From a checkpoint of a small CTC audio transcriber: 15625 training examples.
Rows from block 6, named by matrix and row number. Rows with one number belong to one channel. Each number is 128 + 32 x the weight over its row's rms, rounded and kept within 0 to 255. All counts start at 0. Numbers have three digits each.
# convs0: first width-9 conv (model.blocks.6.convs.0.weight, 192x160x9), inputs 0-31, a 9 kernel for each
# convs1: second width-9 conv (model.blocks.6.convs.1.weight, 192x192x9, transposed), outputs 0-27, a 9 kernel for each
convs0.100:176170128128128091108161161128187191128128149171154108128128128128099066105128078128128069107158128128128128128128149128128107128168158128128164178159128128171164155180156150148128128108091128128128164169147128156195128128109064083128165151128206193128071108128207164094128128128092062079128167163128152128128090074081128088128149128173109071080097094161128128082027068128128158128128128102078082110086128089128107100076097128094098128151154152157128128128128128128107165152128106128128128168149085073070128155186155128128128128107128108085128128128128128128066078107164152179128128128162160099078099108106090150160152128128128128128079101150128128128167128128128128074074044101128128128128128128163152162176169161164158171128128100128128128128080128149166150183175153128093081099128176128128128128128128128128168152128128128128128128151128165128073087112153157128
convs1.100:128090128128151194157128128173196186185128128157167159128128158163128128128093073151128128128128128128086109128128128085084074098084128128157128128128164164128128094128164153176128128128148104128128088045077128128128128168128128097108128106104128128096076064058106128128128128128099091102128088128152128152128162128062128171128128128068080150170103081161128128098097128128128128128128080054128066088128105128128082128090128101073030104103089078042037075128076128186169173157128080128128128128100128102128161128128128128163158128128100094128128128128207165103106128105128128105128128128091102096166178184195128128128128128171160161155177128128128128128151098085102128148157128128128128093128177166128128155128169170151128128096111128163150128162128128128128
convs0.101:091128168251204179128128180090128189161128128128159128128128128128128128128128082128128128128089128168179128069099128163163128103165168128163159186185128159155172128128155128103089128108128181172128161128128173157128079128128128128128153151128128128128128128093128174196128128128078039029051128172156160128128128075048070072177128160128128128128157193128128128128128128128150167128128128081102090128128128128128167170185165128128128128100086128055054075078070128109089100189174128158128088077107104100128128179191171171177158128092128128091159128128107128128102128157128128078090128128128128101128159155128128103128128128128154096128128128105128097128153128128128095128128128066093128128165160179169128161128128164210178159193128045083128090095128128128128174152159128128128128128128175166171128101128090128152110128128103098098128153170170189202128078041048096128
convs1.101:071088077084128128128166128101128128098071128173189128168213175176128075128101087128128094128128128098128128106128128128128178152096097172095128128093100128128128128128128128076087058128128128128081071095128128128076128085128128181128128128079170128128128128128128128128167128128082058128128128128128128128128128128128128128182128128128169172207197210128156128128128128128182179128056065170128171168105096162128128087074080090096128128128128128128055053087128128092085090080128128128128062047075128128128098128128177181128092128128128075079128128172176128128128128128177180180128128152128128158128128166128128103128088084177162208160107128128178128128128091093128128128088092128128053055128152128128172128128165169128075049087076128128128171156172128178183
convs0.102:106095064069084128089087092055046073128106085082073103128128128128107106076068086090066083169186128157128128128128152171128076046076101103128190128128087128081083213128128099055063056082128128151154128128164152128128083128128128128128069102077128099106128162128128182178062086128128128128104128173098044072128128128128128128128149128169128128170151128128098098100128173165157128128153104072105084074128128128128096128128128128100128105128128169196175149128128128128128128101128175199183128090147128088091106128128081104157178206188128128128096082092151128164173193152128128106108086128128128128128128156158173128074069128128064077092128104078082128099103128040000018078128100091128128128150101098128128128128078063055073050070105128128128128102102128128128153168180106097163186176165128128154128051101128128128092102093077093128102128128104099128128128090128128169
convs1.102:090068088087103128128105102177199128128153173159128074128159128128090072128081128088091128128159157095073094128128128128128101128128128156128128082107128128128128092128087007030010005095128096128164195149128068057083128148163172175206148147159128128128071094079095128159200128098084128093100128128099128155171128148128163128105128128128073088128092128128087078128128128128128076096128067098128128128128128128128128128128128158128128128128128128128128073080083184176128096128128128082128128078084098128092128184157128085069070073128085081128165157158163181128164183128128128128128128098128128173096034064128128128128128150167176128128089096103128128128128087128156128128128128128211164161173181176158128128147164128128128167183164173180200128128128128128128
convs0.103:196128037092155166128128079128089128190178174167185183128128064017050090128087076097128081128128128128128128083078094128177160128128128083087087094100153152161128155128160128183233197158128128128128128168210175092128128182202128085062128128128073128174128128128128128128171166173183198128086128173104099128178192128095128085128152155158167128128101128128128101128128128128093128153128128166181128087171150128098067096128128128128091128128128152128128166128128128176161106160180128078085177164128128167128094095088081059128155163104128128164162128128156128128053098128128092061128128128128128082128128128153128088068095128213149128093128102086128128099128128128160180165150128080128128128128094083099128128092128153213222161153185081051064088104128128128128084128128149128159128128128128128128097128128159128128128128153155128128128128128163154187201128128084100128
convs1.103:128128128128128128157162102128128128128076128128128083164128128191148128128128128086109092029062155171128128128128128147128090128128156215157128172128128128128128128098066057052074088128164128128059128128128077128128185185128128128172128128157150190203165128128128128128178128162128128128074106128128155160186128128128128128102128071073128172128128128128097095102094096094128096103128128160128058094163128128101128188128100071078128128128179128107128128128128189163153100128128128128174170128128128128097128159203128091089071074108128128107073097098075094100128170128128128190168152164168128128158093128128152097084079152157175128070128104109128128128175128128128128128128128128128128128180161128162128075100090128077107152109128128128128128128128101154180
convs0.104:183157104128097077091128128096084128161128128128128128128170128128128128099102103172159095079034061161169128068081089128128081024072128128128128079107128155128128169128128128156128103072128128128055050128128077079088128128128128128128162168159128082128128128072086128092128128157128128128106128089097128128128083128128128128169221252192128096080128128128128128128128128128128128173128128128128147128128128180128128177188203219195128066047083128104095085092128172158183128168128128128128128097128092083051128173128096128128158128128097128128196128128098128128165159128128128128128128128149128128167162153128054094168174128080082128128090128128089077173166173172155128154128128151128091092069128128099128181160128128128161128128128157128080087070128087128128168128128043045072128128128128128128128077128128128105128128176163128128100110185128082128164128128128128083
convs1.104:176164163128128128154197149153171128156128164128128128128128128128128128128154128089128166128128128128128032159128128080128128170183128184158154128128128089065070161206163128128097098065128128179128128208189128082128128128073087066106177128128128128102086128128156128170196160194128128128128198128175167169128128128128128128128128128161152128164154158183128128163128164128128128128154107128128101018060128128128128128128128160185192128128128128176128128128154128128128057076100128151128064128079166215157128039071128074104128128128098128128185179128074068128153128128048094128157170104161128128128183157128169128128103128128128128090128097103128100192239181174184184128128128128128128158128167128128128128128194128128128089128090108128128128128215163128128
convs0.105:128102128128155101128102155128168128128128078063061081128128150097096128128128128128128095105098099084109128155128164186128128128128152128153179159191182128128128128162128152155128128128128128128128128128128096103065128109128128168157128153156128155128128128128128128128098128128128101077049070128099128128128079043093095128128128084103128091095128128128085101160176157128128128128070062094128128152128128128157091074079128087085084201155128128102068044078059084093128128128128162128128096087128128177172160106128128164164158128128158128152075094045070104128167128153085089128128101128087128128128128128128128094094076128128095128104128128128128128192149128128128128084072090155128128128128093128163128169128128128128128128128186128128156106128103128128128092128128128128153128174159153153128128128109083095128128128128105128128128128128128095060055082128128089128
convs1.105:174159128128097163157149151151128107082098104128103128128128128164177161151128128158128128157128150179152104163157128128128092104109128087164182164128103128185128169170161128098128162149146128074128128128091128161151157128128128128128128128128101074128128128128128152128174164128073089154187128128128128128128128128128128155083128128128128128090075128077128128128105128128155151192167159128128128128128066089128156171128128085085128090168128128128097128128128128158173185163128090065064197191128154128181182171194077069102107085102128128160128128182163128128128128128128080068088066035063106053095128106104128155128087079128128128128103069062089128128128111097128093094128128128128101073128076128128128085128128128128154128098069128128128128128100128092086
convs0.106:128090128128098128128128128128128128128128128128086089149128128128149128128128128093128128128187163108065128173089096097035056092098099186207128128128128103128094128128128128128128128089077242185091078128128128189128028052048100128099096077128107128128171157128168154150071068066079128097128128128128128128128128128158168082128099128128101128128128128128128098128128128128128128128128105128095166187128093128173183128128128168128160128172163128128167128128155128153128095109087071128167128080076043128128152092063128054055100128128083043089180153087076078128162128128128128128158174128128128128128087128160153128128128177096128128128128095105128128160128100098065090092128094041077128128163128128128171128128099128128128128105128153182169091128128164128152169128099097128128087055128128159128128128072100067128128158128128073128157128094128128101128163185128104128
convs1.106:074128128128094105054128206163128074065097042026067101128175101128128128170095088160174128128128128128128128080100128128128128128128168106128128128128128102098094064128128176128128158128128153128099080102090093128098165128128128128128128094088128128086128128128128128070128128128128161128165128128128087027128128128182128087128128128128128128101188128128128128128128128128128128128128063099128058056091078128172193157128128157167172128128128128102128128079091159128128128154128094128091128128128071090163128128128100073058080128128128091061128128128128128128128079076171097128128076128128099128078068128158189179184182178177179128128128128070128128196156128128151167166128128128101176154128128128128128193166175182166160160128128128128169128081128161160090
convs0.107:090128151128059033045027035096128128100128147128128128152163128128083090128128128128128128128128091165183128128128128128104044076090084128087128085128128177128092105128128106155190179149093128148187157128169149175128128128087072068128128128162082104128128096128158128059128128083128128083077109128188175128128128128078089128128128128153128168168128128075128160150158128105128183185166128128176128128128128158160128128110085078086055149151128128128162159165128128106156190170153128105128177185190128128097088106128128128096104128099128128128128160171173128084097128128128128128128128128069063090128128197151169156157128149198203168128128089084047033191204212188173128091086059128086128128157128077128168175169155128151150128128128156155161128128128128128128087061128128150172128128167128172164166128128075051075149128128128100068057069052128128153186176164173163128
convs1.107:106128060093128154128128091128171154095128128099091101128128128128128161128096128104128128128101128103095069128162161128098104128128128175186128099156128103103094128128157128128128091053082180164102084091128128092128162150128094128061086086128103149128153179157086097168107092085128128107128172210072062088128194180156128128097077128154128128150128128128128128128128128128128078128128128163161128128128128128128128155128128198199172128128190170128128128128096128181158128128128128128149128153183185128128128128128054096128155128128128128128165159128128078067086094100053034080077128128093128151099128128171128128128128102091128128128128128128128128128128128128128128128128085168128128128128061071128128128148153148151104128128128096128128079056077106100172
convs0.108:128128128128128100128091128089176175128154093049067085128128128092128128128189128128128099110128128128098088128128128175167128128128065040029047088100128128128128128128128128128101094128128128094040062054128128128169162128102105102128160159128128128128128096099128100128072107091102087092105128128128128128128128128128128128159150173128164157128128128166189178128090090128128128128128128128128128128096128153167128128128128099128128128173185175205179128128195090128128128128128128154128128128128128081128171165189128128156128128153128128177092082128128169182128128153128128128128088085128128128128179162150128128128103074128128076065063128160196172090128128154163170128096075153174163102128161128099089158104109128182128157128128079128170128128083077090080128128100128104100128128128128101128128128128128128128128128158178153165156128128159128071062065107128128128
convs1.108:088128128078128128128128099177179128128128128063077050128149128128055092128128150091091128105102128152128096169128128095072128128128128206128128128128128128103082128128100062072062043026075155128128128128128059027051077128101104128092099128066128128096090097128128152159128085089128128128154161128108128128128161128178165128155174160166077076173233227148157128128102128128128094072128128128162163128128071128128098128128128128180175128128128148092071054063082128128071095149128128128168128128128172128064065093167128086084078102128161128077128096128128128128128164110128164109088103128128128128170167173109128110128128128167128052099093128128128103099100128093063074128128128177128128106128181159163180194159171159168128095128102128128128128128128128188128
convs0.109:128128109128128128110128150128161128128128128167171170100078128078128085128093105128128087128075067071106128128171128104061128128128128083128128128042036023042063171169128128090128128128128128128128157128128163160128128128084092128160128128128176170128128154176128128128128172128128128080080128174091128155154164128082056090093093101098156128106128128090128023061092128128128107128156159164160128128128174128128157197203128077128080128128074068102128128128128128103128128128128196181188128188128052082128109093128128152184156128128128128150128152152128089128151128128128128128103128149150083053128105128179180187182182128128128128175176160157128147128166128157151128100087128080128128159161128161204207128128151150128128128128168075128128128128106038099128088128128128128128152128154156128067100128128096060073176128128128128173128128196152183128128164128128093087
convs1.109:049073159181203165160086072128128152091063087105128163056128128128128128128102128168172128078080128086128192097073075094128082107128128188128128128080068067128105160128128155128077128128128128128128128108128151148161148128128128128158098096128102128152168128166158128204128155128128106128128128165128100128128128128128128128174179128128128128104090063094052087128128128128128206092105128128128128128159128086096090128128102086091104128128089128091128128128128128128190187128069070095046128128128057094080106102128088074095128074037053128163178165165179165128128103128095128128128163179203163084128128128128128180152128105205188175178128068128128128226128104128128128128161158093073128100128128128157151128111090128128128128152172128128128091128128167159128
convs0.110:128172152108053096156164192178187174128086092128183173128128103128128103110128128156153128128128128128128128151158159128089064088128098153097059057093088128165128128150102108099128128092090199128154065128154128073090128128104096082128128128128128081086128128128175128054128128128104128128128128109128174160170128098085076064170159128128152128186209128150128128128128128128128128098085128185198160105064087183186128166166148128128085186174150128128128128128128128057076057100128128128087128154128128081083128128128128087052067128058097128100128128128128099128100077052128128128203171128128128108076049086128097128171128088128154128128105105128128128091128128128155128128128128128128128128128101077100128107128128128169160128156156128149081064048105082128128128128164190128128058061128176170156158128128128128171160174172174128153128101128128155128128128128128128128
convs1.110:098128154155157177181154128128152128088088128148128128128128128101128128104105094128149128066064106104128128128157154128072128099128106161155152128102128128128089128159128128157166104102128128175128092128128101128069128171128089128128128087128128128092084151156128128153171173172186128159128086083128128153186158104099094088091088128106107080128166181148128128128128193128128128167128128128099089128128128128128102128128128128128080085128128128128128105128071128128096076102088073080073128128151128128128076066087128128128128128128128104157078128177159128151163128163190178128128128128173222212105098128128128158150108128071128182128128087096128159103128128162174128103066000066069128187186128096128080107106093082084084128080060156163128128128050099128128
convs0.111:188153170128128128085044106128128128152128128128128128128128128128128102082078128180185165128128128128128128154128060052082087128128168169189180155106093075128167101128128128157165193180164151187128128128128148128089087105094128128128128128172187160168128066072128128151052066072074073089128087090094103100079087128157184196104128094128153177157076066062065086128153156128128090128048051128154128128151175165198204217184128128150153128128151189174160128128128155150128128097128128104128064061102095075051053009026128094085073069128104128128128095092097105128128158128202213193164128128128145102128162156158168128128128128171181172128090128128128079128128128128154161128128128128098128128152092063079128157083096128159128128128128128128103128128128101045045128128156128128128063081048095128104065128128128128091162128182189128128099093128085097089056059104077103128
convs1.111:128128128153128102081065094128162156128128086078074088128128084061087060087128128128128128128090128151128128128128128128128128128128128128128128128153170128128107128128128128128158128154128160150128097100103081128128128128128128155157128128161128128128128128128128128128128191198128071066067128128186196157128100087087083128128128128157161128128150168128128128128151128128128128128128128155128128128128128102096100128162166153128128151128128128153128096128094128090082095087069106128128149179128174128128128128159128087085046032052082128128173128073128147158128192233177177128128128075128093128128128128097128093149168160150128128128128087083062100128105128128186162128081082128128128128128128084128128128174168178128100040044056088128128150161200203182128
convs0.112:026016007031071084080128128128100089128085128128128152128079024037067070128128128103128188178128128168128128048077086083092082128128082128102128096088128168172128128128066093154173128128128169128128128128128128128128128128099098080079097156128157183128165180166128128153099062128128128148161128128128104102095128104128128173080154155128128105106107128063075156181154128128165128103128128152128128128098100128176164159094091094152191128081097128128128128154128089059086107128165158128128128128090063098128128128128128128154175128097061053020069092128128128128128128128128128128128128107128171164128128170128128155128128103096128128128128088086128161088081084073057128161156128088081037041048098081148150128158128153095075068061072165128100096128128085096128128128181175195178188179172128128128128128095074086102155128153128128128128152128087085128128128128128128161
convs1.112:176128104128128099081106128099128128081083128160128128128076128128101063065103171128173168158146153128074103128128128128128152168181182128128128097102128128098128187166128128101104128128165080095128128128172183155162079096128128128128128128098094076096100128103093082104064128128098103128173202197079104105128089128128128128128059066046071048075128150128128081128128128089128085192216176128128158159128128128096085090128168193191213128128108103128151128128172104099128074128128128099078101128085062128128152128176128128097128128128128079096128128165128128128128128170063079128148128128128128089081095128128151128160128128128111128128077088147162128128104095095090128101128146128128128128128128128128128178194177177163128128128128159128128128128128128188184
convs0.113:128128093128159160165171128192152061052033055072078128085128128128100085094085128176160128157128075102156128097128128128128128128128128128128086128128128181155158128068086096128128178181185097128128128160173128128128098046057078076079128128175153128100128128073095128168161174128150171165128165128128128128175167173156128128128128128128128128128099128128128159128128103099072092128128155128105128128128096169128128168128128174128128180158158128128092079088128128128128091128092085128180088108128128128128128071058183201128128164154128128163161188128128128128128128128151128175218206159100065067128105075093128107128128128128128128094099128128128197128128128128128128128105128128156181128161128128128128128128128128080092088128048128094128175179159173128128181165180128128105128128091163128128128097060064055128128128078128128128159128128128128128128159128128128128
convs1.113:128128128128128128090091060200157101098128128128167128128128128128109128128155154155128091083106128128106095105050043082087068104128128128154128128128160128154128094128104128102128128128128128128092072090128161187180155160153128128128128128128100076071128171197174128128176128128128128128155128128034064067128128128153156167152128128128128164128128128128096083128128102128128172207204221176163128128128128128128128128128081099128128128128093073059081128128128128094128089100096108128128179148128128152165173155168128128075128128128128128104147149185185155163162182128155149128156165190128151128159128128128095128128128164180153128128128095083089128158160093128128128092071128082128128091094128128174183128160128106128168185128084164128128128152172128128173
convs0.114:128099098128096128175179162077088128062074128154128128062128156093128167162128154096128128096128094075088128177128128128128102128128128158128128089128128059128128083103059048090093128128089179166128080080128128160108093128128128128128159128149105128163171128128175147152170175175169178160175128128128128128068061057071128128153153167150128128128128074128128128100151164202179128128128158128128128092059128162177128079128180204128171128128160128101128128159128171163163128165128128078064193157128128128128170128128105163166152128128128128089155128100076068089091128128186187154108128128170172164070074056033097128128128128163128128128159164178128128171128128180128128128128128174203189176174160128063058079091128128094103128128164158128073058087128128154162173159186169128128128128083128128128090077084128128090164175161128128154128128128128128128128128170153100128
convs1.114:088092087052085091128162128103103128128094101103128062052128151128128128096174173128084095128159128128128128128148128101128128093128128128161128128100128169158128077081128128181128128128128128096128109081128128128104128128128165128128128128128084128128073076128161128040083085128155161128152166128093128128128128177179128052085062128095128062083074065031065128103128128128103128128128174128083128128128128072128128063067104172128128213169108106128128128128082128128128128128093128128128128084081061103128100148128099128168175159165160166172128128087070128128128075084065128181174128093095079107168176171165157128128154196082128155128153104128093083128064128102078097128128128128169128101094128201172128128128128151128128128167128149176181182158149170164162
convs0.115:155154128128085073091103128128128176172128128098079095150128168183192128159128062181083078155128098128183128128158128128128103095128182128098128128128084098128128211128128066128128128080128128051040128128159097054128098071077074128128128128128098128128128170174128128080128091101128100089067099128128128157209157101081076167176128128128128064054085108128128186174128105128128128128102128128187105086128167090128164224181128128164175128128152187186149095128128128128080095088054128128128128163159128073128128128128091128073128128067086128128128128128128154128085087087157128128128128154166128128128128128128128099128083128128128156099163181159128128128128128128153187199156128193179128128083101128128128093128093128128151128177162128165128128128098128098128128102128128128159159128152128095107172155128128076128128128157128162105056070076128128128186128128182183159
convs1.115:068044128128128128128128128095128128128180128162128128128128128162128086076128048128128067085128128077128167179179128128092082096128128150128128128128100160174156128168161087098073089060128156128128102164159103073153128128128128128075128128128209128128128128128179177192128128128128162192161128128103165128128128091128162128080128128128128107104128128165128128128128100102085128090128075096091128128128128128085089156204194128103158091056085156128128128128071128128128128170149157128128018083064102128128128087128169128128094083128128128128174128128168171085128128128089128128087128128164128160187158128128128128128087082159179187128128128095128154101128159128128128099128104128085085128103128171128128153128172162221196128128128095128128161128082077069099
convs0.116:068078085101158128128092169057067060095088089128128128128168196169128128128098080128128128128188166128128187104128128091150152150153164092128101106073073050093095128128185157099105128128154128128161128099063086128099084092128128128128128073056128064106104128128128128128095103128128100062073128167128085085103128152128097076182128128128128128128099096128128128128128128128128128128128173128098075128128128128090057022032084097093105073106128128128154177154128128128128083031059089128128151183128095128104091066076099128128159128128128128128096128128095103080128128128128128097086090128155128128190203154153106128128128128128199167128109128169163162152128091055014027085128163062031056128128167160163128173128094098100128128171128128128081128157156128128150094095128061059128128178163128128128103073096128172164086128072065084128128168172165128128128128128128128168
convs1.116:091092128128128089073078066209128062067085086063087128180128096128128128128128128153128128128128128128128099099128107128128128174189166128062029021085097128128155098128128128159128169128189169128128128128099128162149128128128128128148163128128128091128089128128128128128128128128098128128128151128094152158128128128090078061128128128128128128128128152128103105128084089128128128128128090073128128128128128128128128128128173158128128128128081128128087128107128170176128128077128128128151128128128091090092128128128037051097169182128128128128169128096031077128103103128105128107128128183128128128100128092096078128072128154128078080070128168128105097128128128155128128164167128128104071128128128128075069128104128158128128094128163098072084082084128128128091
convs0.117:092060080034040048065064094100083077105128171157153128149128128089065086128090128156166128128173128128128109128101070062096128108104128165128192171147128192193206128168128128128128095128072128156157128128090094128161128128128128128128169128151077073068089128165167155156100067064096128101099095128212128128128128148152104128128128128095128128128149128128128155157128096128094099154178190168159128128065051200166128128128105098128085152155169128154166151128150161150128128101086128197194093071061055128128103093128095096090128128156161128128128097128097128107128150128189188128128090128128128128038066081128104128128167128161128128074098065128098128223183128128128094094086097128153103090128128128128103128128128128162190169128128128128128167128128096108153159151090128090094128107088090128084079108103128128101128128149128158128086084061107088094146157162128128128
convs1.117:157159128162128128128165128128094128128175128091062128128104128104128079077103079128104128128149152128151128128128128128148128084073061080082066128128128128128178128084128128128128128128128128104104105093103128128150199203170128128156128128128074074097128128184149171161167128154128128097091058065156128128128128128128128128128128128157152128128128128128128128128077068086128128070048096128128176128128105111058062128128128157171128060093128077094128128128128159128153128128094039074084128169171128128128128128128184166128156162128092128155128128128128128128128128155163128128128128128128160159086100128161184177169128184128173162175152090088095060128092058072069075128128128128093092096154153128108128128128128128128128128128128128066037055051088094128128
convs0.118:160128128073128196186160128128219185128128175176128196128097128128128093153128098128128161182128128128128091128128128087081101128152097128105128149165128093155128128174128128128169128159177128157128128128128079128159157152179128086069095128160128194211106045099156214228128128128170128128128155128096128128128128104128128199167178128081128174178156128128128128128157103081101089148128159151164172128128128128128091128128100060102128128171203167128089158161199128158098128088073087095128104108160128083128128128128128128128128057100128128128169128128128087100102128103128128128128128159128128128098102088057041109097128128128161128093105152128100044128128157128106155175128128128128102128168188128128128155128176128065083084068019068055026073128197172128090128089055084128098128163153128128093081107106075062066128128128128128159096077128075128155154128128128154162
convs1.118:128128128128128128082101090128128128128128128128076128128174183198178128128128128108128161128151128128128128128128128128178213194156128080081177160128128128158188181128073091099105128086128098109105128128153170106128160102128180200128128128128128128177196192128093128099128128128128128128094128128109067092128128128166184187128106128128087035076109106150128070072065057077128128178190170164153098128128128089071128128128087128128128079066128128128128159161170128128151128071087128128128149174128088065092128176152128128167160128128170128128128100128128099102106128128128128128152169128128095079220179185128128128128151159128097094128086159156158128128128172176171183196159128128128128185203155128128160128101128128128128128128128179128128128128164189128128
convs0.119:163175128102082128128128076070086088088128177208186170091128128074102128128128128188199187128128152128101128090068072082046095161128128128083048010052040051128159128128128128128095100128128207160155154128128128128128128171128128128078053023069128176164128163211177128128128128128084091085128128152128128128128128128128128128213209173128128128128100098153128075128128154128128128128128128208204163128128128128128101159198170128128097091128128104102128164150128152128128128168160128128128065088080128128128128096089128128128104105065081093128128128128105162128092128128156181184162128128128128128128106128128128185166128128206171100090128128156093086096128128128128151150128147180128073104128101080107099063128128128128128169128128128128081075084107128167184158128128093154128091068061128167128128105128093096128102074098157210171128163128128128128128096092056085128
convs1.119:128128128186128147128128128128128128128094128128097062095081128154156128128082128128128128079128128101128160098128104153164166128128173096096128128159172206180163128128156160128128192128160178177128053034106128128148128083091106128181159128128093128128128128128081087128128128128128147128099128128096090128128128128088102128099128128128088128128179175090096107128128128095061081087098128068076128128128128100086128128160166170128177106174209128066128175148128158086090092072084128128128128128128128088092083097128128128128177128128128128128160091046061128128128128128103089088080128128151128128084128186128128111152098101128128103070038031128186192095128190128088128170128152128128107087086163128128128128128128094128128128128128060082106171157155147175171
convs0.120:073128077003063128160189182128162128056074155150171170128128128128128100128128128187128128128128152128105109157188202153128128128177170055045042085099055128197190184128128128186187128103106085128128128128073043047152128128102097128153128107128079128089076128146128128128128128187128128128128128128128128128160128093102128128184167160128128128169167177128128166128128077076128128167128172208153157128192128074092128097103098128128128172128055050128205179177157157128128079094080087088149128128128104089085128128128128088071094097082128128128128100154171163096065128128163185186153128102088128128078128128168128108128128128102128154128088065100182223081063128081128100161128128128098070097128128128128128128128070101128160128183163128092060078082150128162149128128128128128128128099128170128128051078075028085128155128128172128128128128078146128149128128128128171128
convs1.120:128128128128128128099128128090128167128103128128168173128079073128128128149076097072128128128085128128154128128080096128156128128128128128128149128197159151128186128128128128128128150128128128105128078109163153128128128167151100052075103128128128128148185154128128128128097128128128128169099083101128128128128177181128073093128128128128128128128128128128078096128128128128128188128172153092064077078065041165100075080128172128087055103089085053076128128128163098128128128128128128105047128128052077128128096128128092128160172128078128152128100128053128128191150128128128089128128128106174158128058085106128179128081128149074094091128101093054041096105102128128128128128128102128099099161163128058057128103128128128068094128086128128172178230195128128128128
convs0.121:128073128128093073091168170065066038035084128128128128088128084047071065077081128091128128158162156128128156128095094063040078128156128155154156128128128128173174128107128150162167128128097050075082100085128128128102098128148149128128128128128203171128128128128128128128128096128128128128128104090128082128128105128128161128128103128128128128128159128128128166153158128128128128091108089128148183128128068128128087128128128128165187087128128128128128105086082128099091128128128128128128128128128128160155171164158067082106128128150184161186187169148128156152128128128128128128128128081128128128108128098071061128128128128101087082128128128104128174128128160128128128089081128094110128128128168192128154092128154128128128107128088128128128128155183166172128128128128158128098128128089128096128101098128128102092128094073096128128128074105169128167169128107128128128
convs1.121:128084070060047105128157128128128128128128094079100077128128070062105128128128128128150154104128128177173186128128128128152128128128128057081108176152128128174150188128128128150150179169128128128128128093073094128128128128128128128128159128128087128128128128128128158128128128128106104105074082091128128128105128067079099092106128160173128128086097096128128092071087128161166174128101128128128128128097128128128128128128092128128099128128102105082128169151164128128128128128128068045079058074108109086078128128128128162128128108100128158155128128066060085128128084089078086066109128080068093128128128152159128128128128128059058038010024082128150128177155128107089128128153181128104128128128128128128078103091128097128153150128128082034048099088128128128166
convs0.122:128128156158128128128128099109157180128128128128128128128100067067080092128157169147128128128128128128128103128128094079082128089128101036064098128160176170128186128152128093128128150128128128151128093030060128128128128128128128128128128128128164168159151128128128128128128128128128096128128128128128089093128128128106128152164128167128128128128128076128128128167156169128171169128128128177181184177209203155152128179128094105128162128128128147128128175178128128091090128128128089128102128128128128128106148128158152163153164151180128151128171128128128128165149128128128079089083077128183211170095128128102128128128128128163159128128128076046057076128078128161128156171128128152150128128128128091070092105105082059072128128128103156128128128169128128128128158097128091065046044074098055083128098072020048082096128095094103174173163180178128175157173128085128128097
convs1.122:128081084080103128128167196171161128128039048075083089128128128074128094106128167128153128128128128078090128128128106071083128128128128128099128157128128098128079128128099128149128128096107128128128080043011058078088128082062084099097128156128091080065025085128108128081128150128128128082128097128082078092128106106105105098128161128128109128128146157128080128102128128128128128057082128128128147158128101078128155184187167168150186128128128128128155163166170073076128128128082128128103128128092028021061128128128128106101089097151128128161099063055061068080081083080128128128087128128128128171128128128088074102155128100128128128152128128092079088158128086128128128128166128128128128155157128128163128097128103099063065061094091094071071080128128090054061
convs0.123:044051056128128155128128128175185188179128128128128128128128166164128128128158128074128128107128128128128128080069128128128128157128128128097128104128128168167128109128128128128095128128155128069091128154170190128164101082068084082128128171128128128152177128128159128174128128168168155128164165128128128128103128128128103128128128155128170093098128100128081091128128128171128100101128128084079102128128128128128055042047128105098128128128128154128099090094081165128128128096095128128158128128078128128045041043046081092128100096128128128105128085128095108097083097081084089106096099128128128214178171165128189186183083069128085060048096193213184098128096084102081098095034050065106128128128128128128128128109101128128074055128065107097094128128103128104128163128089128128128128076128158128091074102067055093128169128128080063128086128147093097128083098128190198205
convs1.123:128128128087128128169167128128159172186193190174128128202221220189185128128128128160157128128128128128128096160153128066080101128154189128128128128128174194189128128128128128128128128155156180196156155128161128091077128072128128128128154172128128187128128128156128128128084096155128128085088046072128128128128128128128159212166128186128128094067063128169128128128128128128128128128152128072073128128167173097093102089078100104128128128071084128128161128128128128104128128099095099107128060128166182128128067128097128128128128128128128128128128088128103128128171202151128164128167105128152128150128128128189188128128128182106128103103176180163128128102128128128095100128128128128165164103128128128103099128128128156128128128090071206190128128099128161196177
convs0.124:197182097063084079128128128128088128075046048066081128128128128128128090086089077128128128128159128128103128128128128128080106128163180170128087128180192150171128088086128128128096128128128151090089128128159128043014128089073069070128128128155128066128128070099080128067187128160096104162128156189128128128157128128128128162128101128071029094128128128128128128128081128128128128160203128128178128128096096128128128128166154080062128097104128128128128099084100097065128083128182175098128128128154164102128128128128105128090088128074092128128128128128091128089071128093128128128128092128104128128104128128149158128128128166085128128128128128067085128092128128128128128128128128128128064088089128152128093128155156128150128160164155128151128085102128186128128069076066128128101092099159128104088088108128128185184162189174158128128128128128128128072079063098128085128
convs1.124:128128087128128128128101128128173206166102061128155189128128128156128128128128084106128086071128173128096094128128128128077072083099128097083128166128128128128107178196128128128101104128128128067080128128128157128175094128128128167166179188181080128128128128158088081128167168128163173156128160128171167189162166128128128128086045099090128172193170204161128128084080128128156128087128169196199096128128128083083128174166161186175196083128161149128128104069094128128128102048049087165171128128128128128128176187207128128077086128082093128128069052128128128128128128128128128102083096128128128128168162128128128128104062074191189187165085051077128128128099095073128152196209128128093128163154128158173163128173169128128094094068128043082099101128128128128074
convs0.125:060099128165154173181156161183177180193128086104128128083128128219213156128158128128128097128128128128128128128128128159148128128128128173153081065128128128084128128185163128128128080128110186163094128097070101089128194128128163128161128128128098094128128128104103128159128128128171128128128128128128166128179128079059057093163128128191158153128128146094128152156128099086085128097103128182128092070088128128100128146128074097083099175171188175162128107128128161195153105103086095128166168155128128128165160172128128157128172173128150128128155159128128128128101128128128128156128128128085100093156128128128128128087077084181208156128094128128097037128146152128128128080128128128128128079094088128128158128080109128128128128177128128077080058128093092128151128128098107082083128148159216128128128107128100128128100094128128097089059084128128128128152128128128107128
convs1.125:171192128128128173128098076128128162128128128128128128128171163171128128128128128184128128128172128128150152168159206206149128102082101153128109098128185205167128087101128128128147156128128128128155167128128094080094153163165128065128176168181128128090086128169163128128092060078128128128105128104088128128128128128161128128086034052070076096128128182128128157156161128128128128161172128164128128128128038161104128128128128128084128128183202188152081058066056128097066073064081100095128180176161196128128149147128128128128159157108128128128128128079074128128163186186181128128152196184171163156168180195128104128084080092155168128128128128110128128084128128128103099128045048177128128092095128093128128025054068128128128128093084187180179157128128128128128